python train.py --model="rotation predictor" --dataset="photos with spoken descriptions (Open Images, Localized Narratives)" --train_examples=101725 --image_size=48 --crop_scale_min=0.5 --horizontal_flip=true --arch="wide_resnet" --norm="batchnorm" --hidden_act="relu" --channel_attention="eca" --depths=[2, 4, 2] --kernel_size=3 --stem="deep" --avg_pool_shortcut=false --widths=[96, 144, 208] --init="trunc_normal_002" --residual_init="scaled_by_depth" --optimizer="soap" --beta2=0.99 --learning_rate=0.0023 --beta1=0.95 --shampoo_beta=0.95 --eps=1e-08 --precondition_frequency=25 --max_precond_dim=512 --merge_dims=false --one_sided=false --adamw_lr_other_params=0.0028 --magnitude_pruning=0.7 --max_steps=4100 --batch_size=256 --epochs=10.3 --lr_schedule="cosine" --final_lr_fraction=0.01 --warmup_steps=200 --weight_decay=0.2 --adamw_weight_decay_other_params=0.01
Rows from block 3 of a small rotation predictor, named by matrix and row number. Rows with one number belong to one channel. Each number is 128 + 24 x the weight over its row's rms, rounded and kept within 0 to 255. All counts start at 0.
After each channel's rows are labels from the 100 images, of 14848, where the channel reaches its highest value: "top examples" is what is common among them. Only what is clearly more common there than usual is listed. The data: photos with spoken descriptions (Open Images, Localized Narratives).
# convs0: first 3x3 conv (model.blocks.3.convs.0.weight, 144x144x3x3, each kernel summed), inputs 0-143
# convs1: second 3x3 conv (model.blocks.3.convs.1.weight, 144x144x3x3, transposed, each kernel summed), outputs 0-143

convs0.30 [174  74 114 147 120 119 128  80 121 103 130 110 125 122 128 114 139 172 149 109 140 189 104 143 127 128  65 128 147  75 111 115 109 137  95 135 100 120 128 141 123 125 116 142 128 159  64 141 121 146 119 164 106 139 115 161 102 105 101 141 151 158 124  92 128 107 138 131 128 113 134  93  96 124 122 145 147 181 152 129 137  96  99 138 128 130 154 118 128 176 115 177 117 128 184 128 166 105 128 107 120 107 123 128 178 142 140 117 129 102 120 111  65 149 113 129 100 135 128 137 156 161 102 147 121 116  62 111 150 151 137 144 121 127 121 130 137 114 130  91 152 120 128 121]
convs1.30 [135 128 114 143  93 119 157 145 155 155 117 128 172 130 183 134 141 146 176 147 128 154 128 112 150 137 118 159 135 143 130 128 176 137 118 141  94 106 140 113 110 166 101 102 144 128 112 114 169 142  63 163 108  63 122 185 120  89 115 154  98 117  98 122 121 111 108 136 148 128  95 145 120 124 141 139 170  99 119 128 110 147  82 141 111 128 115 128 118 127 128 142 122 129 137 145 116 150 124 168 139 150 129 153 111 117 157  67 125 152 139 125 120  96 107 120 128 114 139 188 142  90 132 112 107 143 156 123  82 175 128 112 117 128 146 158 140 187 120 144 128 118 161 115]
top examples: text has "sky"

convs0.120 [128 136 100  93  94 143 119 145 123 113  78 103 127 146 124 143 140 103 118 104 151 122 139 110 163  75 154 124  97 141 129 124 160 116 124 147  95 145  93 116 120 150 132  73 151 141  86 192 120 105 154 121 128  93 128 142 131 150  94 133 128 137 128 153 156 160 136 137 114 116 126  94 170 109 139 127 114 122 131 175 128 113 122 128 163 127 138 163 142  76 125 100 147 130 154 116 147 108 114 106 137 180 144 111 118 139 140 138 122  80 118 132 152 147 108 104 133 132 107 179 114 128 188  78  86  96 146 129 128 115  80 129 149 172 159 143 125 128 101 104 117 138  88 145]
convs1.120 [110 136  98  88 188 157 159 136 135 139 106 145 107 166 147 101 173 130 177 176 143  93 154 108 137 128  83 137 109 147 181 115 140 117 126 141 107 128 120 115 134 127 133 136 152  93 116 121 134 134 144 139 120 148  94  97 129 128 128 125 112 143 164 139  95 118 169 140 119 113 122  72  97 108 153 161 168 125 124 101 127 134 101 164 102 140 152 110 146 115 135 127 124 168 156 145 136 126 101  68 128 144 146 142 115 141 119 130 139  93 104  87 141 113 142  93  88 113  92 183 142 159 119  84 110 107 142  96 128 133 134 155 119 126 136 130 148 144 145  89 118 160 124 167]
top examples: text has "holding"; text has "woman"; text has "wearing"

convs0.49 [129 122 134 138 101 166 114 173 101 111 116 129 136 109 144 111 124 112 152 122 115 129 154  87 135 136 224 175  95 134 140  95 105 104 130 142 109 137 118 132  87  79 131 130 170  91 145 136  90 142  91 157 128 112 163 110 139 139 130 131 139 122 112 125 160 117 166 175 139 130 107 107 155 107 118 123 120 119 128 123 146 140 122 101  99 156 134 147 173 128 151 126 118 113 101 143 123 133 140  81  92  99 114 121 102 111 128 159 109 123 133 133 175 168 136 135 139 104  86 133 128 113 100 120 175 113 169 152 178  95 124 113 107 143  82 149 152 139 117 161 134 128 146 114]
convs1.49 [101 145 127 115 107 134 153 100 118 106 117 136 108 168 138  88 133 130 135 135  74 134 126 137 102 132 146 142 127  80 149 106 109 133 132 118 161 164 156 160 126 110 134 110 128  87 100 115 170 116 163 105  75 143  98  91 146 123 140 140 139 139 155 116 121 114 196 114 105 102  66 127 139 135 130 107 136 128 143 125 154 128 133  95  85 122 128 147 143 131 134 145 125  96 120 161 119 168 112 130 119 156 122 148  95 123 165  65 135 130  84 128 137 144 121 141 100 129 101 153 133 141 111 137 145 138 178 101  78  96 115 141 101 170  92 136 165 147 117 151 166 152 137 145]
top examples: text has "man"; text has "woman"

convs0.143 [ 81 138 154 144 135 116 170 131 141 105 137 150 140  91 112 142 175 128 192 116 135 120 107 135 131  66 143 140 122 152 125  98 133 108 128 144 128 117 153 167 156 124 135  90 128 114 125  82  92 127 118 105 115  86 165 140 125 164 109 132 137 112 142  98 146 130 119 137 139 119 125 137 165 124 115 189  77 151 147 109 155 115 138  93 137 135 120 119 118 114 119 173 163  75 135 116 137 170 144 112 131 116  93 166 174 134 128  89 129 129 134 110 135 136 119  91 129 140 111 130 145  88 105 142 131 135 109 133 134 135 128  95 116  81 131 113 155 106  87 148 186 113  93 106]
convs1.143 [124 111 144 176 130 115 103 104 179 127 101 105 147  92 128 137 107 133 137 182 107 140 120 128 163 111 148 119 143 120 131  93  86 138 148 118 140 151 119  91 138  69 147 139 147 126 146 109 121 113 128 115 100 138 126 106  97 140  98 126 111  96 161  45 133 105 125 122 111 132 116 104 107  97 136 103 117 116  86 147 165 121 126 114 139 174  87 109  85 147 138 138 118 125 125 156 111  91 140 154 151 135 177 114 124 135 116 149 145 148 128 139  78 112 136 128 142  96 115 172 149 117 142 119 116 135 121 172 116 158 104 149  88 174  95 117 182 133 117 106 142 128 123 114]
top examples: text has "holding"

convs0.17 [117 128 101 138 153 110 211 127  99 115 137 163 131  81 141 146 161 123 128 104 125 148 149 144 152  82 102 108 143 116 119  71 109 143 105 154  94 118 142 144 121 153 169 117 191  95  91 107 107 106 128 119 116 118 163 135 145 167 149  99 143 144 115 105 103 134 111 158 104 120 147  76 198 120 136 172 129 110 113 123 108 138 123 128 129 134 102 124 142 108 114 176 143 108 143 119 159 121 118 133 117 125 135 112 139 100 105 109 153 128 133 150 118 150 135  96 131 130  92 172 105 136  88 153 123 107 118 104 145 116 111 103 113 155  86  98 127 125 140 115 141 129 119 170]
convs1.17 [ 98  96 123 140 142 105 127 125 141 186 146 142 122 132 109 166 144 109 160 128 127 120 152 139 140 106 156 129 110 135 146 112 150 187 108 106 159 131 101 123 128 168 167  91 142  88 140 141 100 128 132  95 158 123 116 128 129 150 138 138 149 139 168 128 151 166 112 103 120 117 224 168 136 155 128 142 105 118 117 144 164  76 128 113  97 177 119 140 138 184 151 120  96 165 145 119 133 143 150 133 141 100 131 112 116  94 131 190 115 175 149 127 128 129 146 130 157 134 106 124 133 142 170 131 153 130 129 124 123 145 124 129 121 135 125 142 164 173 128 151 148 140 160 128]
top examples: text has "two"

convs0.57 [144 138 128 120 144 157 128 120 119 158 145 128  65 128 100 129 107 121 125 117  74 128 116 116 102 143 126 105 102 156 169 107 160 182 186 128 149 141 126 124 100 115 119 111 127 115 125 145 155 135 133 107 128 128 118  90 112 121 146 124 113 105 107 107 149 132 115 129 181 106  90 118 138 129 132 112 155 129 143 116 150 128 114 212 158 151 189 126 126 137 123 133 113 122 144 162 129 117 121 132 138 120  89 129 111 116 171 100 110 133 128 114 100 163  90  93 120 153 153  96 109 191  77 126 108 144 109 127 123 106 162 105 183  98  79 123 119 120 115 116 130 145 119 122]
convs1.57 [ 93 166 134 159 145  89 121 130 128 102 111 137 105  86 123 150 111  94 140 143 111  92 128 121 119  71 130 106 108 136 175 135 128 196 116 115 101 135 118 120  93 128 136  77 160 147 137 121  97 116 114 105 114 128 139 140 156 131 141 108 148 166 158 138 117 162 115 167 141 117  73 128  98 139 113 130 136 166 128 137 128 160 128 101 101  78 177 114 152 167 129  94 140 140 135 139  60 139 182 133 128 141 129 147 111 137 112 108 128 150  75 137 101 121 140 107  78 148 132 129 157 142 123 149 140 119 142 122 138  85 120 122 130 130 152 104 137 156 154 156 126 154 137 143]
top examples: text has "wall"; text has "holding"; text has "table"; text has "front"

convs0.115 [ 78 130 129 178 113 131 119  86 144  93  99 173 147 167 150 133 153 147 133 146 113 145 149 123 185 125 124  94 143  97 108 135 112 147 131 128 126  85 150 111 116 105 149 134 188 116  90 111 113 177 103 182 127 139 129 108  71 140 123 147 174 145  81 151 124 113 118 128 132 143 169  82 140 145 135 123 110 134 143 107 141 120 132  97 142 120  85 142 158 135 147 120  66  90 121 176 109 153 135 111  83 104 118 165 167 139 104 120 135 116 128 120 123 116 169 115 117 145  98 115 129 105 110 121 131 120 132 117 135 126 100 143 113 113 140 124 114 116 136 130  97 117 136 157]
convs1.115 [128 103 148  99 157  99  95 143 189 115 125 118 133 103  90  97 110 126  99 127  97 178 139 143 106 112 125 159 114 138 145 137  99 102 150 136 125 114 151 115 107 100 120  92 114 134  73 150 156 152 127 113 119 140  90 143 119 180 114 124 111 115  82 130 126 138 104 142 124 160 137 131 147  88 128 107 151 109 112  86 138 124  93 105 121 103 162 187 133 118 124 188 128 139 136 128 126 102 110 126 137 139 171 131  94 128 133 138 165 112 109 114 107 160 137 128  95  83 116 154 122 120  63 125 125 115 179 118 128  95 115 103 125 135 121  89 136 162 160 140  97 103 146 136]
top examples: text has "wearing"

convs0.27 [125 157 109 113  99 120 134 127 119 194  89 143 150 110 135 137 125 108 191 142 114 138 114 120 142  78 107  98 124 110 137  65 124 128 137 130 133 135 114  98 137 151 111 133  93 162 140 117 105 108 156 160 128  68 141 106 142 109 111 146 172 112 150  89 101 131 127 119 132 150 124 128 115 122 134 109 121 135 112 134 128 145 118 133 120 138 200 138  97 161 103 142 158  88 150 111 153 106 120 133 122 147 126 126 104 128 146 151 128  97 199 122  84 173 131 100 109 139 124 148 131 110 178  82 135 117 135  92 122 140 144  93 115  94 112 152 128 152 112 133 176 117 137 125]
convs1.27 [128 128  91 119  81 124  74 113 169 130 135 159 105 107 104 128 122 166 138 152 126 118 102 147 127 134 123 110 120 137 111 119 131  92 134 122  73 144 126 118 164 138 140 145 147  83 149 163 104 129 156 123  85 133 108 113  59 142 106 193 128 139 130 154 101 160 127 112 122 102 105  79 111 151 130 158 108 121  98 159 128  82 153 130  94 117 137 126 144 118  86 150 125 141 145 128  89 173 132 122 127 145 129 141 118  91 114 128 139 169 142 130 157 188 139  94 126 144 111 114 119 144 114 112 115 143 140 132 108 121 128 104 120 128 132 124 124 109 105  79 190  98 138  95]
top examples: text has "wall"

convs0.1 [134 113 140 156 120 114 153 138 137 114 144  97 150 189 131 154 131 104 108 124  85 102 152 114 113  85 106 198 146 128 128 158 100 115 116 161  93 150 137 120 157 128 139  99 170 133 121  80 120  95 113 127 138 152 139 135 116 143 110 158 106 106  86 126  78 112 126 112 138 158 174 119 106 117  97 138 101 115  92 154 102 152 130 140 107 182  93 107 117 113 176 130 102 138 174 127 167 104 111 112 129 111 148 149 106 124 158  70 101 134  92 101 171 108 125 129 104 130  85  98 116  95 138 110 115 125 128 112 103 134 133 119 144 169 141 137 132 128 128 128 128 135 128 110]
convs1.1 [120 112 112 113 109 162 104 144 129 137 137  50 129 106 107 135 162 126 150 133 152 146 126  79 145 161 161 159 139 114 111 179 163 131 105 126 127 128 120 107 169 139 138 132 105 121 127 145 132 139  98 105  76 128 156 127 104 101 117 128  70 119 114 121 128 104 131 128 147 183 164 165  99  99 107 111 150 166  84  95 124 129 108 153 146  72 108 159 154 134 114 152 110 153 145 132 171 102 105 160 108 141 138 134  78 114 114 118 135  85 110 169 135 118  94 169 141 125 117 153 134 145 133 107 128 155 103 137 142 105 108 103 110 155 152 134 132 144 132 104 111 140 110 133]
top examples: text has "wearing"

convs0.48 [140 173 159 128 132 127 134 154 120  96 164 113 121  86 110 110 138 159 174 132 128 111  98 107 142 117 129 136 120 115 139 102 109 161 123 147 129 157 128  87 115 155 108 139 138 170 124 115 103 101  98 105 112 148 116  87 139 143 138 118 114 124 152 110 156 154 200 153 137 105  95 143 168 132 139 142 103 143  89  90 105 136 115 157 158 117 128 150 136 118 110 137 150 109 115 117 111 116 122 120 106  95  69 163 146  93 100 151 130 100 121  99  93 167  85  95 158  93 102 150 135 137 109 100 122 141  96 154 120  72 145 120 169 110 154 111 131 148 141 166 108 121 133 105]
convs1.48 [ 97 155 120 133 172 114 139  98 165 127 149 149 140 164 109 110 182 108 109 109 115  77 111 128 134 152 154 165 120 147 143 161  97  79 127 103 112 144 101 114  81 128 167 120 128 132 123 168 146 120 151 110 128 158 139 155 146 155 128 107 156 121 130 142 130 106 109  88 136 139  99 151 105 137 157 138 128 126 119 162 151 147 118 129 160 102 143 140 112 140 135 121 128 127 137 144 146 134 140  67 143 134 111 149 164 113  93  72 103 139 116 148 141 113 121 133 100 127  74  91 128 104 101 139  97 149 158 172 121 161 113 151 179 116 124  99 105 137 106  98 124 113 189 146]
top examples: text has "sky"

convs0.108 [133 126 128 125 119 121 138 142 144 167 126 112 124 157 140 132 114 135 121 124 116  97 113 128  75 124  98 128 128  97 166 143 144 104 180 144 137 161 102 128 111 118 137 146 152 152  94 171  94 117 156 190 101  82 135 128 146 122  83 134 122 134 103  93  91 137 117 181 140  95 128 120 123 117 119 161 151 128 122 127  86 119 142 195 128 128 201 128 115 142 106 117  70 163 188 118 138 100 114 125 120 124 131 127 118 124 136  98 120 113 144 116 146 161 132 128  89 156 135 111 105 149 134 146 123 109 127 112 167 144  89 114 146  95 159 124  96 103 101 103 133 112 155 145]
convs1.108 [133 133 108 100 135 120  87 118  91 120 105 128 140 144 119 101  83 133  95 144  84 132 113 122 128 116 100 126  94 148 130 128 144 112 157 121 122 176 134 134  82 149 142 133 118 139 106 146 111 126 141 121 116 128 103 165 111 145 123 118 140 120 139  99 151 128 130 154 137 107 139 106 120 133  98 128 128 123 126 114 175 155  74 120 104  90 147 107 136 154 101 135 167  87 137 174 153 129 128 116  63 134 184 151  97 111 146  91 161 160 141 154 145  90 144 193  84 132 173 126 116 154 129 161  99 114 138 142 121 109 175 106 128 127 143  96 132 134 151  95 174 133 126 103]
top examples: text has "wall"; text has "holding"; text has "wearing"; text has "man"

convs0.36 [101 140 143  99 131 134 146  84 152 150 118 107  87 116 174 167 102 135 140 147  89 156  78  96 125 108 119 121 146 155 137 119 135 178  82 114 128  56 133 128 141 149 135 136 137 125 123 117 147 202 141 138 117 112  91 110 155 144 138 142 153 106 104 111 128 130 135 135 168  74 122 100 116 201 145 152 107 110 160 133 141  99 148 152 114 124 101 130 145 166 110 122 147 162 104  85 113 126 128 138 106 116 134 122 119 139 138 129 114 128  97 134  96  94 121 122 114 120 117 132 114  97 114 103 134 127 130  94 130 178 108 120 148  88 138 154 168 146 112 128 118 140 103 157]
convs1.36 [122 140 116 145 115 132  98 116 117 133 108 125 122 131 128 139 151 105  93  90 128 131 166 113 131 121 134  97 147 122 114 162 115 117 101 138  75  92 133  94 118 128 107 137 103 162 145 150  92 111 112 121 156 171 119 116 150  86 160 114  73 146 128 149 132 103 106 139 112  99 128 122  94 122 160  43  95 107 101  98 122 152  74 107  54 137 145 139 130 160 110  92 134 130 131 136 111 125 148 140 137 116  82 131  84 149 110 128 159 143 157 131 113 128 146 136 131  98 167 121 140 114  96 100 143  82  93 120 123 142 135  67 121 132 142 103 120 142 145 125 139 112 117 139]
top examples: text has "wearing"

convs0.66 [ 80 126 110 156 136 117 174 141 124 190 132 128 125 130 159 100 126 127 124 181 180 106 137 149 129 148  89 124 114 111 120 144 125 145 123  82 116 128 111 128  95 152 184 129 120  98 100 179 136  90 163 122 138 118 116 142 114  94 131 155  69 128 128  70 128  84 119 139 136 135 131 118 128 174 155 139 104 128 153 143 155 143 113 121  84 144 176 120 119 128 128 138 126  97 116 121  86 141 100  99 133 127 121 159 143 137 174  82 110 111 111 130 201 152 130 107  87 128 128 125 147 134 146 125 143 116 137 144 125 122 122 139 132 142 154 112 157 130 138  98 103 117 141 132]
convs1.66 [128 155 126 121 124 128 158 121 149 132 124 139 146  88 136 116 137 142 122 127 130 109 140 120  86 124 133 119 113 150 238 143 113 149 122 115 117  86  87 128 145 122 202 171 103 147 131  84 126 131 141 128 136  91 107 146 122 109 150 126 109  92 136  98 128 117 135 136 117 164 128 137 118 140 123 114 115 134  90 119 119 140 121 104 121 124 186 151 146  91 121 126 105 147 169 130 151 117 176 140 117 141 137 184 133 165 115 151 130 110 121 104 137 141 106 135 138 144 159 163 161 120 118 100  82  75 125 152 136 128 171 128 110 142 139 117  91  69 119 133 114 123 144 111]
top examples: text has "wearing"; text has "man"

convs0.133 [101 102 138 139 146 188 121 180 129 123 158 109 132 147 138 146 162 126 123 118 142 125  82 124 152  98 128  97  92  78 163 117  70 139 138 123 112 125 117 167 157  92 112 121 134 108 133 114 117 151 166 121 129 112 129 140 139 175 125 106 125 142 143 146 122 132 116 161 150 122  66 136 138 121 130 114 138 111 105 128 130 124 132 139 125 128  61  89 170 111 138 101 150  96 108  67 141 107 184 110 109 114 112 141 125 128 124 137 159 123 117 128 134 102 169 124 122  89 136 114 111 129 171 117 103 114 128 118 117 132  86 135 121 181 143 116  95 132 106 139 161  92 142 171]
convs1.133 [111 139 144 163 162 202 229 128 144  97 118 136 128 150 122  94 129 107 123 137 159 117  95 137 184 128 141 118  79 128 171 135 105 139 128 161 108 121 129 142 122 133 166 133 143 155 137 122 128 163 129 112 144 138 119 128 146 185 110 129 157  93 143 151 123 156 123 119 119 127  99 120 137 133 130 152 129 126 154 113  84 113 117 145 117 132 100 128 158 130 133 105 118  77 132 107 149 108 125 143 119 115 160 134 139 158 137 107 116 107 187 112 128 106 139 105 146 134 137 104 112 115 108 115 110 116 154 117 133 122 145 133 141 128 131 110 101 141 144 149 114 111 134 227]
top examples: text has "wearing"; text has "man"

convs0.87 [143 125 142  94 125 120 127  90 115 124 140 131 113 108 130 128 155 139 177 118 117 137  96 152  82 169 139 147 109 107 119 130 166 128 135 133 107 136 135 119  99 128 105 112 108 125 155  99 117 114 129 116 111 103 150 103 110 148 165  92 117 138 191 108 138 124 113 152 108 108 161 164 143 145 159 122 157 136 139 156  91 142 106  90  89 137 168 141  95 128 128  92 143 116 108 110  89 108 176 155 159  94 103 117  89 196  89 159 167 175 148 139 129 164 128 104 147 138 141 159 141 152 122 149 142 157 114 123 140  89 182 128 150 128 140 119 126 119 141 119 105  94 113 151]
convs1.87 [131 118 153 122  75 133 162 106 146 120 149  94 131 115 139 112 128 115 103 151 152 103 109  91 138  90 133 119 114 128 134  98 148 115 154 152  84 151 121 109 113 129 126 157 143 128 121 136 116  96 144 161 121  77 114 134 121 133  82 134 139 134 134 115 143  91 111 119 119 142 108 106 140 143 114 132 106 128 117 159 130 118 155 190  86 128 151 132 101 107 146 137 103 128 167 101 128 148 153  90 127 144 220 120 164 152 142 141 143 131 125 117 125 127 158  95  79 111 168 112 115 117 100 163 109 142  49 145  90 136 124 162 122 134 131 112 136 125 132 124 113 142 181  96]
top examples: text has "wearing"

convs0.111 [ 88 109 128 142  92 128 110 101 100 120 141 123 108 117 144 112 146 102 104  87  79 130 118 130 146  99 185 108 122 138 137 113  80 102 138 141 124 116  79 109 114 133 118 128 128 127 154 123 128 168  92 102 140 102 121 115  95 139 101 126 143 170 140 121  97 102  88 137 136 135  69 153 168 126 172 149 106 110 131 132 188 115 154 136 121  96 121 118 169 150 174 105 119 146  97 106  88 173 100 113 126 121 109 126 117  95 125 119 158 113 106 169 116 148 102 119 128 155 111 133 175  97 120 136 134 151 109  94 132 119 143  94 128  97 123 121 146 109  89 159 148 137 151 153]
convs1.111 [157 137 151 109  92 128  85 116 118 175 151 130 138 109 112 115  71 118 107 123 126 118  95 156 111 124 157 113 146 153 153 128 109 139 145 128 181 136 164  83 128 114 128 143 110 103  85 143 117 120 154 121  79 140 134 110  91  93 104 126 134  99 103 100  98 109 106 137 104 127 135 128  72 136 113 168 138 132 148 128 124  97  95 103 104 146 114 152 163 125  82 134 111 112 138 155 136 172 142 116 118  84 103 162 123 115 115  93 112 111 128 128  99 103 115  98  95 121 131 123 105  78 157 139 128 120 119 146  87 129 153 131 101 128  76 104 147  78 127 129 135 171 100 109]
top examples: text has "standing"; text has "holding"