config.toml
norm = "batchnorm"
depths = [2, 4, 2]
stem = "deep"
widths = [96, 144, 208]
residual_init = "scaled_by_depth"
beta1 = 0.95
adamw_lr_other_params = 0.0028
final_lr_fraction = 0.01
warmup_steps = 200
Rows from block 3, named by matrix and row number. Rows with one number belong to one channel. Each number is 128 + 24 x the weight over the matrix's rms, rounded and kept within 0 to 255. All counts start at 0. Numbers have three digits each.
# convs0: first 3x3 conv (model.blocks.3.convs.0.weight, 144x144x3x3), inputs 0-11, a 3x3 kernel for each
# convs1: second 3x3 conv (model.blocks.3.convs.1.weight, 144x144x3x3, transposed), outputs 0-11, a 3x3 kernel for each
convs0.16:128102128128128128128159106128128128128128094206128128191128128128128128090128106128128193128128128128164128168152128074128128128128128128128128093128170128128128128105128128181128128128107128128128128141166154076128128128096075084128148128128128128128098093176128128128128128157128128128128128109128128128128128128128082128
convs1.16:128146128076076128128128128128128099128128128181166128128128128174128128128128052178122128128192089128128128128128128128091222128128128099083162128128128128128128128165157128128128128128068077128128128093128084128081128128128128128128128128172128178172128128153086101128128128128128128128128095128128161073128039128128128128
convs0.17:170128128104128128074128128128128128128128128128128128169100068128128104128128104128128128128128128085128204184047128177128128128188128128054128128072128128197128128105191139191238128128188128073128128128128195146094090128078056128210106128128128128128128128128128128083128159128128128128128128128128178167128128169081164128
convs1.17:107128128128082128128128094128128128064128128128084128076157135128128128128128128128128128128169128128128128128155128201128128075128128128128115128128128128128065128128173128128128128128079174128128128128128072128128177128128128128184066128128128128128128128197128193191128128128128128128128147169128128128141128128161128128
convs0.18:128128128158128128128065150096128128128128128128128128128128128128105128128128128128128128147161128128172128128128128162128128128128172128128128128128128128128128128128089128128128128091128128128128128128090128093128128128128128128128128128114128128144081081156128128150128107128089128177128128095128128095074128128071128128
convs1.18:128128128128167128166128157128185128128128128087128159152128128128128128128128128128128110128165078128128128170156128128128128128128128128128128128128128088128147156128128140186128128195128128128186128128128128079098128128128097128103128128112077155190128128128075128164128097128128088128128128128128128128128128128101128160
convs0.19:128128128128128128128128088128067128128128079128128092128181128184128128128128128128128128168128128128149091101128108086128174128093128128128155128128128191128128083128128114128128128128128079128128128113128128120184115128128128148128109128128128128128080128143128128083086128128128086128128128128128128128128128128128128128
convs1.19:128133128128128128128128128128128128128128128101128107175128128128184128175128128128128097128128128128128093128128044128128128078109128128128128128203128097128097128128128170128086128128079128128128128128083128128128128086128128128100128128128128128128128128128094128128128128068162128128128128128128070100128157128128128179
convs0.20:128128128128128128128081083177156128128139128105163092097128128078143152128092128188128128106128080128128077128128096128080066181067067128128158110083128128128128128128065128128128128128128128128128128087146128128128128151128147128097128128128160103040128128128128128100128128170155075128128128128128128128128128201128128128
convs1.20:128128128128128128065083128128128165128128128183080128040170128098128079128103128128128128128128128128159128058128128128128128065128128128094128128128128128140128128158128128178128128170128151128091128052128128128128128189128128180128162086075042128177128176128128128128141181128128128128128106128128128205173128128128177201
convs0.21:128098128128128128171128158160128128181128128171128128128128072094178128128128128086128128128128128066175128157128128128128075128128128128128128128128128102128128128128128128128075128128128128128128128128109128128128128128087094128128128128076128128084128128128128128105128075128128128137159093128128128128078128128128128128
convs1.21:128156128128128101128128051128128128128128128128155128141128103128128104128128078153128128128128128078156102203128128128128128128128128128100128128087143128128128079128173128128128128128128099128128128098128071128099148128128110128128128128128128128128128165128069128096128065091128205128101187153163128128176163101128128128
convs0.22:098073128128128128168128128128104128128128128180128128128128128097128098128128076128178089128128073111095128128128128128163128159177128165094128166128128128185128128128099110128128140128173128128101128128128128128184086128128128128128076152128128201128128128128128128128128128128128128192128128128128128128058128128128128128
convs1.22:128128128128160128093128092067128128128100091162160128161128063158128128128128128128128094128128128128128128082128128128128128128128128071128128053128068128128078128128128128128128128128176128128128077128128092128118075128128128128128128128128128128128128128128128066068128128128128106128128128128128128128128128128128128128
convs0.23:128128128116128128128128128128128128128128128128128128153128098128128128128128128128128128097128128128128128145128128150128152164128128128128128128128128128128128128128166128128128057128061128128170178128128176083073143172128128128128128128128128128128128128128128128177128128128095128128097128105128128128128128128160128138
convs1.23:128164128128128128128128128123128128128128144142128128083128092059091128149128128128128128128082128128128128128128128128128128128128128088128128128105170163145154072084128143128080090128165128128128088128128057173128128182111128128128128128128128153128128142128078099128128128128128128128128128128088128128075128128128128155
convs0.24:128128128128128128132110107128140128128128128128128163052128128128128157128128103128128128056128128128128128128128128084128128105128128128128128128128128128128128128128104070128080128128181128128159128128128128128128081128087128128128128128128058128128149128090128145128128128128128128128128128128128046128128128128128128128
convs1.24:128128128128128128128128079066128128128128089128166128128128103085128128128128128128128128074177128128181069143128128128128128179128128128128128170128128097128128128128128128128128128128166148128128128128128128128128128093128088128089128128151128128128128092128128080128128128128128128128128128128128180079128128128128085035
convs0.25:128181128128128128128128128128128128128128171128128128128128128128128128128128128128069163128128128128128128128112128128128099128128128128166128128080152128097156128102128128111128128128175128128094128085152078128128108117128128128050128128128128128128162128128144128092089156128128128128128128128128128050136128128128128088
convs1.25:088128128128128128128128128128069128128128128128128128128147087079128128174196072106128128193097128128128092128128128128128107128158109081099128128165128128158128128128128128128102128128128128128128095087128128228128128086128128128128081095128174128128128128088200082128128128128062128128128099128128173128128128185128128128
convs0.26:128128159104086128128128071128100102128128128107149128087128128128128128158128128128128055128128231128128128127128128128128172128128105161128128128128128128128091183128128100128050128128196128151128105079128128128090161211128128128128079128128128128172128128128128086128079090128128128153065128128128128128128085128128174128
convs1.26:087128128128150128128112128128128128103128128103128128070140106128109128144073128088128128128128128162128128128128042089103128128097177128128128162128128128128128128128092128128067128128159128128063081178128128128176128098128190128128128128179128113128128128128128086128128149128128128128128156128136073128128128128128128128
convs0.27:128084128164128128128128128162128128128128128128128174128128112128128128092128128128128113128128128128101128103128128128094162072128128128128128180128128055128128143128128128128128161128095128179128128074085172128128128128128128128145128085128203128128188128128175128128128092084156128128114086128128084128128226187128128057
convs1.27:128128128128128128128128128128128128128128128128128128128128128128081072128128128128097117128128128128164109128128128128128128066062128117128128128128128128128128128128077065128094128128128128128128128128128152063128128128128128128193128128176128128187074128128128128128128128128128162128063128178128128128167128128128128174
convs0.28:186165128179128128128128128128128128128128128128128128128128128128172128113128128110128128091128128128164128128128128128128128128128099128128128128089128128170128128128128128128102128128128199128128167128128128128128128128128128128128172162128128128128077128191128128128128128167128128170128128128128128128128128128128128128
convs1.28:128128128128165128128128159128128162128128150128128128087128128128128128087179087128128128128174106128128128128128128128080128128128128094128128160128128181128128175158128128098128156128128128128128128128128154069077128128128128101128128128128128128128128128128128107189128128186069187128092128159128128128128128184128128128